Rows from block 5 of the encoder, named by matrix and row number. Each number is 128 + 32 x the weight over its row's rms, rounded and kept within 0 to 255. All counts start at 0. Numbers have three digits each. After the name is the row's rms in percent of the matrix's.
# k: attention key (encoder.blocks.5.attn.k.weight, 192x192), inputs 0-191
k.10 071:152008129198117128146120107119094172134120255114151106150104149101142113181142115125165112144135192117067119109125148149083106174113124145150112089117174096118136145114109167158114118132089172021128107120117144145152154110128161143114129123142125050108126111102126181050097106116136097120138148124106076183159121163112141128130151129113150112156154163127152116139132165062143128168148136142145152129184133134148111084109139095148132144130109144100186085156126156090143149119070106085135107158101107169118134130094114105080085174149160147121100098144149052118134118133123103094
k.11 074:106255130025134117132117142111126103167089000124102141147123111126089144082114110127134147122119103122175143140082118107105122080156136127109125112127087100111115126145166133181131142130140089255125137141123133110149165163127140139142131129142102143147125172169138117184115122137160165135111112140138163111128126136144107160145115138131094110105117087155093131117119122110093122123128128172101111126054117148124115139127066134111130127133166103125132140120138147136123129107189119154131125134121141094142113088108144142182187109121152136136132139125119190127123152125128132176
k.12 129:093215125098147138120127139144158105133147000135107160118137112150110129066119127120089147078098040133188142146194068115140129070133112107121129179151098140156138131108132128101119129097157039240136150124135131108135053143142091128128139128130105180186118139174116088199104128123132148137111139132139155082127148100132121127096120105187133104106109078151106102123151120145109169106094128119119114101109118165130123194147143163121107103120123076139082180120156082176131096122188144175152178110147147105135131105150140138175159082091086118135211133141119155131128127121128154156
k.13 187:144058106244146133129136107153148155096173222139143156110127129135147107134130118110117098064109065120124134143230072143162111150116111131131124195141138172176127132123115137088122130081154069078098126115135138159146011124133090119116129123132084148157125096120138127115085128089113112122124141123139128120129140131130134073069129127193138101121149149161137063138174121158131189130100132072126125112159140187153133165133213140140132136125068086130104166138131095164119098126063149144152184118164106150106154106157130129110097116086079125112207125140135044126127123123129136105
k.14 062:144014146201121130152132123114124147137107255137139120181134134128146099196140083092173097110127187108088123125158131144076092162117135129123112101101115132130120132119132200171117104087096161027067125146141128175160061115105161122137126130138083055130161118088147144080093106104123101142131149130114095199140127156124114111111151131149157084147137159151134090141180204072108138193144109127126140144159112160172139096130143126134116158114115082126144171121140157104105134117080112126159132210113114182117138105135128090111078144098142131122116136152135063097137124125138123104
k.15 093:081255154012120132124124161123159093151099000112101139132140110134093139075127119130120160107130104138169143134086122111113129065141126126117120101134091104120131123143150133146123139145139091255118147132137102087135140155134120119150144128126120148145154162167122099187117128155160151132123110155121146115133134095124112153122106126127117131120104069143095132119132142116123126106118116161107129111083104119117133146122081135109108095121177121131114151111144112165134133113206123158141139126120170107159091122124125143174178106117146127139144129127135220125143147131129139155
k.16 065:117219147023110121118104145124102115167059000128118129195154134110089137135120093115163155157108168115147156124034139109080093103129127122129160038126123091074109110126158176189137121134114169201110111163125105122169215139119158120159118130125128105120148175157124124150113126151113153130120116149110120156103108131141115189142112129109122128149117103140092136094119185069122078155163117182108144130085109120094152109124054108119113119108164129152154131093138154127133156117180104118138111200100126117153115130085115107157168136117163122159091119125109205134170156139150132140
k.17 108:123142113203151129125135124152162123115188130145126158101128131119134112079115129128096127058108048130176146149237060127179135089126108121140148209145123154182134131121122117069141111092166050164135137117130123131123000130126070129113131114121086200166122091144130109162113146089126136137107132127139144090136146116134133069097133119180140125104110107153134079131171110171133177097086136091123109089138134170132126181121195156129122118123086082141075159133140075153127076134119156163149192092201121131110146127160131153128119081082054111117188120136126092129131134128132144136
k.18 114:101255124028135134130135144126162103155105000107087164141142122119100150070122103118129145122126094134194145141092093124097109066131115121102134115136084122109114122142154122149135129116151087255126145141133115109151134174126110136140127133124092149149127151160118097195101138145140154136129113132139152110123130111147127161129116113156114102124093066145093124110151148101126132124120114158124125126055119147117136148138082142128120112130183086125122166098127111153132124124214125163156149152125143097137109097116126127181189102097129133156154132121135204134124143139125146181
k.19 119:154002121237141129127141105131123169086160255135150109089125125134161116170123161159116108123140144124094117124180128154178146177108143145133132176148172162138125133124084090075134130145127145000140112099128139146094104109129105136117125116117155125101128091100139153075155133123101109110144142106131118120133123142116153080132139142108137157130142183108168142150098075176150140112117151086125136132185145110136131127121191138153147146132069166130119087156122117117144124137051150112108126091149081149099150149141130142073086140141100137104123127130133052132123112125108123094
k.20 042:128088182177109133160153132137110169134152255126205105126152128135174119194152131126131116175146164124098085143119198150135112191146161155149120103085171112122140130131121111125068103124125157065143166082140125103078174109120181147116100142142158110088105122115150149066156119115108119129133121128114147176106157183106160121174096115074166160170155144114152175136088113136119110132140136129143141158172137104163112102111175136160143161138084214119173090155154184091134127139086107101114078119070115156149117112130139140087049166185127115113095145082112105140140135117121107116
k.21 053:131037176201115113140121125140119129108153255181154112144122155162141116193161144134152104078126139124073140143174180114141144223141143125137118136123163155140160150072117128112096102117132164009111149135144193132112061086134111141113136125156129110156130102126150149095124063122116125144090148133093113168102138146158152064101153117122121138186191183116134079126110125144103134148144133115151096100144134113177095098133181140127109150145079124132121134105148109103116104122057060120107153139108127190143122112165111141125061116154126126094133122150142092119152128134147130087
k.22 070:130255126021122151113123161130142089139095000074096120142147111086103152074121106128124146154134119146169119128078139111095123064132137130109126104131116099105116129135143126163150163135151126255154127133102107111135198161143127153164131147136115134122133150153096141179142153154150149129129097143136153114129114106128116171135095113113117117098098063132086133104121131099146102134139147157116123137067125123093115143147057111122132108135170124133137152106139124108129135130192158133143120136119158076118110114079140117155194139111145118158121116107133194129121134134136105163
k.23 064:149131103148127155125138083120129140085137137099111131076117119109169121102102171183105148175146116174148126122115118174170193112094124140150172171147142138130111141138103039073163132197119143135180120121095113114061244122148095134120128123106187202081109115109116144116187207161130113114147098118143156073150134121113149143181107145098112198097099119079141177149065052192171124057114143113132171140152123066098129165098096126147143114114157188143121069152086126135157128161141172111081106059151091081107126142105130146120144115155120123152106105106129151130121138118095135142
k.24 047:137014134172124146160101134105114134087147255125129107095115117111163094185103126136123131134145178151091124120137137150140146169104141124144120135160180130126128153131108138127122123145110163020128097144114120145123164104131164142113121125082157117084092100078150150044167129097089074122146136122110095149124104153116142127150149182125166174109139146112170150160094100113146111108112134085133143193158127140126160136127175124155155163124119142124146115170099148064117162157057148069087088101112085135067150137126104080089075179149126104122110091141123101139089119136114121055
k.25 098:160013131239125120133145105128106163103168255150148102084119133135170115163142171173097103138151131152102106113167144142192169194122128149147120161122151150151126129127090088084127125150137132006166114097131142135081130111130098120114120119124171150098121095107121148075175132115101098113126137100125131121133133137119132091137136142108139171142169159113160130140080079185150126111117150084149135142181137085123130140137193144151148135137082188124126072147131123101143126137082132121097105064114096138114157155146122149085088130165108124120103121132135044127117104117113123095
k.26 046:146051177203137145145108108096102137130158255139143121111099126164170165208159172169126101156142183134026072123120165108165165202129135113122121122122156144146132154134083079107134123139150161003138137106106173151111136095110170122128132129127152113085136133152146165088167130140109101109129130139112140139098160144147162081144131131067155161158162131099134146158122106160129119149124150117154104131143113091176128145094157116155093108133101187125121078097140159124135127109091069058085105118095125178127125162136129160119092144169178146113094130102127076139137123147131126137
k.27 037:166083103146120147175109126120129153130107199130137108185086118094145117138100104063150136162130146163072126115132099135030121124128137128152104119090142105080129146155103191192148166088076157091102075150125119162164142104128152126120113131139071071100147113084142142092078132137129115168196153130134093226141123122152130132138109141139172074104145137140151118101159195045145156162144112171152144178186150208150142094143119138148164141134100118119212141101146173088127179187107127131146132197135107144100087096114123057091103173143149107127117085138153133084104132134136127098
k.28 077:148050133189112125132122132106088148142089255161164102164110145146125120200141098107168114134145204089057131118104161111089108197149123141124121065110163130122121132100138155171103104112098173028104132137138161163143110115105171114123118145143109073110140159123145158073114069130143107156117156140100114189122127155118123134122136119101130102182163151122126128132144169061112110184165105151127122145130131124161124074116127084135124135148107125133180121126130143097109139106074061082134092189087126188148124123128100111125073179156181128094089142149112082128141100143144098104
k.29 152:139058110233146119112136098146138150091180231137150144062128126137150117095132171162082105093120074137130126141222095142207168133116114132135131217146142160172130140110107073069133112152158082072160123097120140131086078121143077119116139128121145185123122103116129129108167138105103103117116132114138158083126142124117140081116121137143137168116126147119149116139126062213145169086105141068146132112177135130141124182127209159142122140125081140146078121147126095143136103141083152146106165050166111136118153150154122164114101101117068120115185121136118051126120106115101142108
k.30 192:125203141029117129133122143098111104144091040111101106129132123106123141110112142162125155189135174149145119121025178134118169097129134127121142070119124090079118123141137107162144126194105172186171126135115106094103255146120153128145126125123191127099124149132112133131176151167140136132138105131125143117127126114124132181179117132059114171130110108096119204117061120123132070114142126165132138152106117051105128107114050112130131118117191179131148080117121153106140161139181128108101066120103131101130108161094135131138174142165171131145056129105125214124126140129113119152
k.31 063:096253131014128125110098141106149084121113000097089138121144126108109134074119144126135173144133114129197133126054137105119113076125123112106143101161084115100117095154134122151131120156126107248132128148102137111135200179145117123139136132124149164153122176149128101195125165154130148118127113127131150115125127122129129182146101107118105127125106102142090143112113150136122125107127119170087155125097125100104147134132059143108132119134174106146125142082123141150128156133202154169160124107131136103135102123088142131140189106106156126144102109130125192121114149145133133182
k.32 109:156129104150150142113150096137150140086147134121092133074139120106159133090111177195092154152130100167158111130138116187196206114097138125147151174139140122123112132126095062085161139178137106150173111109111083108065176150135087133118125120106189180082097113096095112116189193142124105117143094106145155073126133106133151127150105161086154184076114116093154183124072050218168139078105151095132161153162156095087147143121128134129154121113125170133092069163110111124171127163156186135093104047155090099098141167104148173083173117135088109161125108095133138127084105103076126131
k.33 169:147097132078100131141121130107067137134083165116126095166127124106140128169127126128171136199149217129105117106023188138073132135121152140134136075104138094077115138147133145172146141168082212088131105138115106128137215116117176133137124131123159069070130150097118161079144132163133115125151117131118089174132109139115136182180126144065134146139132153105137178127087160084148076157160134168141154167128133090100140065119070098138148127127183173121184077122099182079136176138131117087113062161100105112130116146079129107118138177168172131145027120116135164125123126134115103121
k.34 132:168000118213099125136133105126093159104133255143144094094124143143162102158132157151124103138130161119089108119151158154165150156118139144140123151135170138118130135122104097106133119146113151000145116106113147139087126109123121116131120123117160115104119113083145155062174126120108100115136146122131116136118127141119141091140141151092143159130146179104159149142104089156139128119146142095146130129159153090145131118110161118137148155143109175137130077149121140112139140139048131101106110089120103143124147154134128153095089157159132129125101127135124030135113105119112113083
k.35 121:090255156028133139129119135107149101162102000104107135149142116114101157116128101123138153162131144123166127120046148108068117104143138123117134084106083091090111124137141149165135137152118129250123136149119112100142179152129152132145123138123134119136137151161109109176129143131153149131124111149126133129131121114133130190136118116116117133114100077126103149106114150082120102131137109170118130139082110112095128100124054109118119106122187116127127129106125135118128140128224142137135107150124153105142104123097130118172182135132151126158104124115125233127129141146134121170
k.36 120:112157108187163136124130122159196132099165103113117159104123128125115122092126119109112119065102026135152142147217047147148114104109094116121131191150116156175119121117121139084122130089164043172119134113148118135137017146144079136127152121131087177175116095147131110170080140089128124121108133125147154095129137117135109072091114115216135098104122093152132075126169119170131194102081132096123119101145134192150130176132185160115120116128087068132097184128131097168121104120126151173165192112180121129111148114162127140119138085084074131118219137131150094126114145120120150137
k.37 193:156044129117106130142129131106073141145098239129144082165126142117140122190134121111173120173148220125083116114064180141083114158127149145133114075120151114097121129137130157179131133134073234024112111136118136142145173101110185124126118132129138059083139131091133160062131120150125105125145129133113080184140118147114135158152137142070135130156153176124147152133110163079146085174163130162133138156138127101120134061119107081141138138139157164122194099135114177082128161133083115084124071171105108132124122131102125094108106199165165131124039130131130120129124112121138109103
k.38 066:124255138063149117125100143121128118147115000114089139137147101122085170107115097127126139129130114120146151135075127099103099100145133108105142085112091080113110136139155150141126131119119131235106112144140117108145151176139131141129133136155126113149127153161117143173123133135167156142110116142107131121129120115136110160144142104126108107122113084141100130108145154098114133121124107163116115109070107138117104108144082128114098094104166082130129137082138145137128139117190122150142124169103160093131099095133130110164172115129120127127103118114123175132123137141141148155
k.39 081:156016086217138130135134112130121159108141255130152107117124132125164108122141128123125092113136138123125131138185109176159142166105123162143131167141192156151122157149111114097135125112126125021130114115130129170131079107124107129111159115114137132123103092087150148079112115105110089119142137106126121118117138128126129081126140138169141121129146146131164107149141102155171158138117136079143150139175149156153126134142193125140151166144094124110127136156100129121137118142049135111132137103140094156096139141139124121076091147131091127107146100130129050120116130114105132087
k.40 086:161000120184121120126134104144105154107146255143139109139108167135147105171143152126157112126126156133098112121130128151146134146102138149139111135145177143119133137128111124115144129123110141000134119109105147159119121082115141122113122132131152114094113110083165159070143113127112097113137168098123110147115123139104135085131138150112148140147144192120162137151105134134142106158134145107130127137144144129134138118118157112137143154131088166117158085150129134109146129124046126093111097126121092154129147147124121123086076157154149140110095146127131070120111116113114120086
k.41 072:150038108178135112131125121142138170100142255119146116132115135130165122162165121105139121109114127127119133130184115142123098173128085146142115136134163155156136123133124163111140115069142135016096123129142128199129020109114122115110150130132072122119145095087160133091073111107110093124114155127118116147112121150125134073089152129152127097144141170161134100121135144122147155153099131110143130133180130187183130125110188100146126165140107121125120144127129134118132095113065124122147149151141110163132163110147121119091079163120115154101130147155130066107130121101153113081
k.42 131:116111148146131128140123145127141128160128160146145143183121134148107118166145084063167111082110112106108153138166101100075059132138109139126113114116129153156141122124143201155093121056125118104051128121158142176207040114118132124124128117146038083169141137152153133140044082107135138131118162136118096186138133148137102107085136116181122057158142127178120058124201203056091149178129100143110111103115115199153123122140147115125109139142094058121149194106151131142106100098092090141187172193126150156145137077146118095153089136100129147096178124147124107141157143140164137120
k.43 096:073254154094124104114120147125155099146134000138129140123137117166089144118147109121110140092119097106132148123126113071132112121149085099122130127131073125141147107105152150110094128126144097235142162137137153099139081143124121132160122142143097142194143151186132101180113097113156183139084162142129160101117119118129100114125122098162106102143125099140104092125162136122076147123120109144128083091063104138133107150133114139104094096134116084126110176111159099174106115089182097172150161128111191124150113110162103137189130102115152120116171149145120150128152152137171138167
k.44 076:162018105192097124153134117120080162127141255137157120117126134127173099172132142142131113174145187105064111112111175160143145166127170157150119123124168140110122140114126128146141106161110171000129110108097135136103157077122141116125105132123163084068137108089131167074163112178112100110138142124117089144119114139110148105143144150076152152122148171103148153144102119132135105134141127109145132155168158072131130083114142110139139150135123168148156097156104152104144158130069123096108116116121096142130121143105115133078071178154134125124073132120134064127116122121108103077
k.45 075:146183126115154148154130112128145139129113033102098147157137115102099116118120060084163112102136085111165143127144072159048069110096120138123134123125091114152093138158146199155152142076143085179072110137113081163214070136112153134127149131119037108122120098151115130142037151113147112129138119135137110169140114107155111142096135117189151063110116090171109091108206216041149170159111123132086143141141138202122127115137143118138145130101135042108164205129132121135133136140166151135172136178159108101103133089093113093106162143103122149150156121118155154135125131112133113149
k.46 129:144000130174106123141133106113079154129113255142166076150118141127152117190127137128150107153153199119078108119107179142122138167130145149140125117124182125111126131134117141142126122135082198000127104117115146156125156096118162139126114130134152083085134133085140156055151114138114090116148142121115096170116119137118137122153142137083129148148147191121156142149112132113137097150153129134136142144155130109131141093109144108142129155149117167118159092149121162083130152132051113091113096141107109139124133142116121120108075172158160137106068128130126072119133106114139104086
k.47 119:117133167064099124147128166099080120173080123155152098177121143151107131190142117123163132154141218113096126122058192091068106138155134127132128046107127101092133115133156170192107121122087226089106144141116149127152178098108178120138092129157128074122153165136136141096121071165131139145134147138114090181128102155115121160149139116070102122161148142134121139139115182055095080181191105185129106134095100089131111072121067095133106113133147162124166110119139183097108163111121066103127087181067156146164111121108123096155102152185190131109059134134124155124146141148146118116
k.48 034:127045136172104109097117112106157133121142255102129108143096101134120112168185096148116118143147180121098093126135140118150095162150108160159145128144141134120131165061110110141070115090089157035098137129148145121116106118114166150126111083128144076157118147118152149104115080129127073123138166132098121173144112122106116104132150117119111114158171169145136098139113166123083102135142109101117134115150143149162161096133147125156108164126136159117151108144110151096099143095091118063128120178071130123143185141155107150131038179145154123098101125152101077099173161133134083057
k.49 140:160000112214121115136130113134100167114133255144163104152122145124150108176136115104146098123136151113090126132171132148115112147122126140137123138143178154147137121125112166132125117094113146000094111120116151173149076101113155128117127137125097098116127100099143144070105109126109086123144157126113088164137123140128125088105138139132146104147156166150144108142156146115129158145131127111145132129172140154148134109122177113144143157136096120131170142144118138116130123138024118102150131150122104158130148117142108119104086157117130131109137127132134048138122104116136122077
k.50 098:161000107204156136120139099135140156081160255132142134102130138133146122132127134126127104090107087138122135141218095167173117141117120144141131167137165157194124143129104125091131120096155102044109105118125120149125065119136108135106150133131105145126102087091134150111117126099101094123123155126122115123124133116139114080092134143172141104117129146151149084149159112169134169125103139084122136129207141177152127156120201152135140163124078102128108162161131101137126104147066152129135166111164096147121161126150118131105095127104101119123187116147138057142121121122117131091
k.51 074:143036113215130121146137122143126153117141255157167110148113137156138095154157126101162099097113115130103130121199106151135114162123114137145104147104170144140136117133109151114106128088130143000113146116119172146152054077111125122112112117127099104133131093124162152071085093104126094109105162117138100142134146156130115075096139123147125099163166157145147088132178136125116141158142134098136129124149138178156131134132196111134119156122089132138125165150130127125123106130070113129157154131121129163124143129160107120096059140109126135093165152158117018134130125101144123101
k.52 106:159140105093124136121140095132126120101122099097094116093148121099154137100112166176111146167142138141163116129070151186155188108105147132157134137133154111098115139149094066114172139206122137152180104133106085100069235141136121142118132123106208156072085115105094124117192185163117124107161092112149141095118134120121156158170124150068156192086103133085147182146062068182172109085121149105131170165165160060082147127134081132130156115115152186132122065133119132113171161163150177127084075080143086094111135157089127154114179132141133125163086103085146160132083122099090114131
k.53 149:155063093209154133128136095155158149095164215111132159100137116118150115094123121108110117077114063148157136146226066181157106116090115134140121192152144165182125150134107131092132127080161055117110108121134116153131041126132085146101144128124083166139102090104128121121094151102115104128132126102144131114139134109147130084092113124192145102100118124153144089127193121171158190112087149065121142124184159197131147180130191149131138144131075068132101178139132096156134095134096171140156181100183101127107146108145129141097117098074083133123213125119153068133100111122106153116
k.54 126:134088146082105113135123129109053129142098171139140081145128119137135120161140158150144139176143221118092114120034198104101157155150154137124123071120137097079148119122144108168134141179092232074144140136114138099111217106118158119135104131135179091099142153113133138087173114160123133122140136129111121147123118140100143163174140144043122166148154162095130184134066133105116070148164141156147122137109128052109118084127072117135132123141159197124153057123125161091132172124125088088093053143074140136143119152104126123124103167186179117123024127117121151129134125139127097113
k.55 059:172026098205127115129129116134089146104129255137167107107129140137186122157137143177135101162143151113102114115163131164158149151110136156146120141131186143125153158124109115122104122133126150008126105111120130149120097097119133146111126138130143115099143087068132134082123106134107091105137136121129123134124111121111138096116167163105141164140163172128150139145122109158125125117132136103122118144158131108134138138136174124164129190168106148153149097161113125123148126152069157093110128112109076137115178118152119119079074144106124120105093144130126068130130087123127109063
k.56 062:116096120156125126112131132159149130113176156123128126070126118126161145083121194186085150125133101155138110128155131145226198148115132124121155174148138141136140136113102040062166122176129106124191162108129126090062159139126109126119137113118218187130104098123111122149205166116124111097116113115130147069107148123128130095156128137104121194094118131077125168150060028238135113084105137079156137097158138077125121151127144141132146146152121190127067062156117103154160128160125136137079135027155116139113141161129141167110102087130121104127108128123098108115114122134107144126
k.57 084:114255142077142139117113137118137116136125000121115162110161098117090136099117105124109157106118099129159142141113109110137114082144113106103143121122056111134134123131147134136114144143142096255133151134138120099125136169142112119139120142116104160157141143180099095198139127127144150127120118123128157101128136123143129152125114116149121134110116061144105120124145143141096141126107116155114103122088114123103122138142091151127112093118147096119086141117124102153132117124199113167133161125137164107120112123136145117162161084097113125160176129126136199140135137136134134177
k.58 146:127018110231128106120139119148136147106173255155163142086114135151141112138143145141113094076118090124109139135227105122191135142134108134128125185152155164170142123098110102076107117107146105043117141108131170146112047110127097123113134130134113152160127112114149132114130102101099108128107157128129139100126139131129121049093137122170133119140151165134143079149158094180112169118109125076135120106160131160167130164120198137137123141147068114138090149151131091149124103113061111140127176097138128152124149132169114150130076101104099124105180129137119029123134125127138135090
k.59 180:100076135206130110112133137150146131132165228165164140093117150178130115130148147133086110067113087106105146142221108093188137150157109123135109186143148172161148114103124106081093118112159085070135172116145175134109038113131091113126122124140105163183139113146161114147124085099111147127109160132117154096109144130119111051092134120164129123152144147135137074139155085168086167104114129092135094084124121154173114167132205155122098142153063118141070155142158088156114095099070090158137191105122148170148147125185119153156070095118111119083191139158103048135155140131154140101
k.60 104:135012122222115119134132107147132153110158255162157121102115139152171112163137154123118110091116121127088128135189123131172126176134125130129135177128177166150158124115114120090105117118142130000129136113135164147132072092129114123110127114136123131140127111103164152103135104114096115146127161126127123118120132156115130061112136134134132129148161171126144106148134112162117152124124150093156123114164136136155132146123200131138133152149077145135117130148144115135124110121049116136122175110137106165132152137164124142102064127134109116085148151141125027129142128124129133071
k.61 102:125000117227122107125125137135138145114163255152173126104123141151162120146142152130112104098114113119087120127202118125170127159129109133121119167142159174149141125110120111078108113101135107006130156115122166139102070103130107110112118129136111144139128107117155134100135097109115114134114161117126125108123134132123120062098135123159123123145159174144149101155144094164114156119125147088140121112162136136169130154133188137134121154147081131124106122138150123130119107111051117132115171115151124157138147131168124150118069121128117135107160121144115041120146128129138136089
k.62 137:158003120171106122134132119117087149114125255141142088110123127123156113175129154166129124162140185135081105113108178148146162175111148138153128121130171119104126129125108095125144125168095185007152123125122139118087171094120142125121123111113179104082129121084141160073183126145110103116145124128114117140122112138105142120166150143065149162136150175101156174141075101149147090131141142126146148145157150067138138111109133108140137150142128200136146055144110151089146144144066126088092082110104111140118133162114116147094103172171144132120052122115127080122100111130114110094
k.63 116:189006104225137147144134092145143159089151255121135135115122134103162109130123132119134109113137093147127124138188092177148122126097127137138123184161170149182127132138094134114151116085138104029122086118110115161123068113128108132119160124120088139095104085078121149093098149112111072112145142110126108129127135114131134090103132149175145099118136159147158111144151125167168175137106136087141150134195158178132140157123188128146140158124098113136135146143100121123122109146062173121146164106174095145103153122124118133071109130104095139110157105122149054136106106128107129111
k.64 050:137135125134125107165120144159157106136132099170113139091151150106076171118106120125141161150127107118178132122155099095100055120106163142039084144130149066148153134166201105195156081113163085164098133085176067150118148143099151118129153167097111120165173108096089169109115146112140088182139151102081124134147107114161115177120124084179194124108145099138104137123168138076075142167104120148108069114141142149149158148083129092084162117182143107153127136086155109091111180133199126085128131168187103169115145093131143110073175108111107175118171182141162192142158197061131092132
k.65 081:170009127224152106160131111132113155104151255141180085148124158127152122186131115143145102128137170116084126115140146125136133170110151132119118094107174145127135126136113145148133125107128160002125125117143121184110097124113156119114133102114143096088140095075166186054122124096114090120148146117092098172118121136108115084131128137123137135153145160115180119155134132116122119160152137101141132143184120135161143107095143105124138158138087140119154120149123135102109154153049103090128118156136105170139141133121118113085096160138146127107105122153139040140127120105156100087
k.66 084:108250117026132128172119149131159111156095000120103133126135107086089158091120125128132139162108144131190156108064138105106115099140141131098128097138097074090129103157158115178152133136144118250132116115151089119128197158123140114132150147123143128115141163150114129155127136132140147167136125120077131110132119112148122163144125108130141156122105073111098146114109145106120088127137131156095121123105132116089143126108079093085141102166199144109147100085144137104127180136236134115101115133138138122154108123105112122141199103123146144149106146104140226129140195125126104166
k.67 070:123255136044089135129114145118161107144103000117106170133132137124109128099115087115122134115110077167165151133122105123107080090117089112144121147164096119121111128131145136149144144106139092237108123151136140114139110168123129137125130089155090151151112155182137114183099136141145158104133099151137130118132136115142145144103088116137112116126126038163128119130175143100128131131114119151106133103062143142125121145138126161103119107137173083126107186134148111149118130119198158154163155144147157113126112107127130132150195104101108108167160129140130201109123119135130153147
k.68 054:095151119138105128065119092115137133123137147102128167095117098185182134098128172108088106089113059142115090143156124132209185128104116143212169158100121159152118129113047108042123161134095091150151151128130182093068098105150096146156094113170145182180143148159140088167143119145117175103101128123154157079115169112113149083128083148128063146103172109120121110151124102197143157087108131108172197115112101158119105130145165164167151118077117131141123141156120089188128047129106151197125162078104144090108108170147135155176102101119091120112162121130125086125101086167108184150
k.69 058:092160085122121142084114089140134139123152024096100119094147132122136145083121157185097131143119086121134097141145133115175178079120124133181162157120108133140116134133066099038129141141130120180187138120111142077075143140163092120161090150134168171129117177157083116158186146171104130085152107119170145059125124128103111121126140158112087145108123128096143157116104071235129117061098132134116161114115113118137133154141126161199146135057151151160081094146154079172131062178150152189121126075146139084120107162139149161175126074147062147112161105104165115127122110149116147182
k.70 056:106255130037130136105150157143127095141101000112126153144111095124094122117110135128124159089109131122131123147103144140154139114136104083130148167128051120083122124121131113119126142168153127255129141120106130116089158159145139115139124166150136145142123181192108067169121116147178155144105109173159137123124163113135136153169128122112106131113103095112092145149081144147120126103145109141150118110074100090080102127128098126096117097097195135153114133115120135161129108116150114164106119129124154107142082135107122127163159101130161121137109123098106171113130134177112164173
k.71 053:113114112129167112178119116175145123074136090119079092092141137078096137074122157172115165168149126110183154117121125135154191114081185127073131156089132119145109138155185092152188158160166095166178146087144065111063193130156126105142174139072168160119101106094087147088168147130114095185135151122074174091135137137163155127127131088172186158119106112076134140120089086140097113115119132073121120145175123102096139181058083078117131119162090162141103114096143077066148126128187148115091117123172097119103157157079120159107166080160129145128143125136159163121153199079126086138
k.72 097:120255137017113153124122135108123106167085000109115148169120105117106138105123121115155138155114132138178132128055137138079114080128115126120128106158088106084098136135157130163146142138097144246130124148120109117139194150109154132135117134131134124107128156163108091168114150137156157129132109137135120133134128114129121196155121127094123133125106072133094157118120161069137098125126110193111109135085106117093124114157075124120116111100208130122152114093118170139131155131203137152143090163132159108138090114100141113147179162141140117150103115122112223119111126143138138167
k.73 091:165021124171131119164125139130098141121113255142147073146114149116141137196133135136144124178128212119084128100104159122104133175122161149120115092106167113122120139133128126174143110145105206027134127138146114161128169101093177135117130132119145086083125124079141177035154110131121096126149121117102103184125106142118140123139139145102141145147150179118144154134103130095120102164165139100130126152171150094135139077096112080127141132154105169135185085136121170084125179123069113070099084143131084144133143151119116106077103171168159144120056130127123086137140144100141093095
k.74 076:168037142128097145163147134101096155130102170144180119181119112103088085171153097110192152138126172140130117136097144156057099139101126107088103094147117122106123133109162165164096084113099178046111097130134108151159148154104156167078132127118130069037097130124170128086118122104162071126135123145126077197131141124172154163132145133108175110154097142141149140134123178056164140157150152132113095165152175137118126117114115092127112183135142134092201114121112208107121173092062155068151097172166098172138121110107092091089152200126189121132083143165140108110119102144120135077
k.75 065:081188115084171105183112167148185125148127000116066118107147155115052171107139142140138141133144120101173157095102127108139133111159154134066113130109135102150150105146174114190162112155162094198137145084184072097109174137149137089153148154147150154171130117142070149146139107128149108186170159111060161123163116147160094124103154076144174150127110080111097140096140116132072114104129115161095104098075123096135165152105069101089160112170140128151097133060140121102114141111201116111119153130161121124137141137131096130145144077126136152126152140115148194140185190106143074162
k.76 056:151056139134175108177146144103128118126115202129111093129144153096141161141118135137118141208147185139133127091064161125117136142119206185096117088099158091114127120166168122171127127134111168088149144109135100122124210109134144110161139141124150093052121123074108190056143116150134097155166129128085106137131083163119133142151167118085150146113106170089155175126074116106132094126108129147103122142154156097089188093093067088150183127164139193126159091119153151060132201168118128047081096131137098133107142143116135129084118166170174157136059151103145136146147155086134063139
k.77 164:139126142060097131133121137103076130149090110131131103156122132106127137156123133141151147177144221132112118109024193125099147152130162133133128036117117076074113124140133120181129139166073221107139127129116115114117219118113179136134105134130170083075137160110109148091161137160143122129129111134127116160121118134104134184169130146062124152146123145104124177126066149096148065142165129168141139150102126066098123068131059095134139109120200184116164074132107175093141204143140113087112079148090122128132116143098137114107144181164181117158039126110122162132119113129124107122
k.78 051:089132140113169069161117166156179120116130088128125100115160171122059185091119168131118116175139137113159166098128140097118149135168138135060092134081136074128152105156220119173150107155169089097154154106134108110115176087134169090148170184109166146148145119119071181106144075133099094145174169142055157124156131136156110153134154089138172157144142134117137148105112118107073082135122109134098091128096141062135156161087089104105137085229151191115096107098141127088111168125178111097086124117142141146135128153149089139099119066172165162115131155117139166118176187085164059136
k.79 052:130167157108087154099108129094097110132090117111163159162075096121167087180142096077144121072096104137096119158117090115076086126137078124162109096135124186106134106158105159119113161088085134111065092141110170175209080124101092125097074127169069075125114111146096117153082134156114183102113085152177088168153143130111121156174072156097091086120101132184111087110180168102154128147139119152136115120105110181118126069188177147126102144092141056116153144156097140188141108119060158139182145186119135125121086086126111092129116182100168090120117132122165119120090095184097172126
k.80 063:152021124211111088166138138126141148126145255135159115132145167131167133143114104127131105110142151123107121120155131148145085155118164144130116113139165140144129152149116148146126114089127137000104118167160126148142078116089141112078155089140107123092135066060173171084096134110107085132138145106119098158134128144106114086102149147134119107138175171128193121146173152107134130194134132107129135118191159173184142098114153108116145144169078121123152138137129120104128147129053139108127130138140103144126158122150123114071091149136117124106146125157127082163136123090151124101
k.81 043:125086139177103099075087115060088167156155255124138152154099143168217144122118123162130097133137142158117123101079153117162119147142153141176155124136153183128106151148097140110139174132095170010136164197110149118116098126098122122135098048135103147113145158112146132146112126145111173072105107121123141140129136134099150057146079157123096125129168142102142122119189135131153131124155151123151176119119099137143116105146141126163096109104126113108121099192147115170162131133122147129117101174067167124095132105145190134173048142138092099134140082158119069104117124132133143078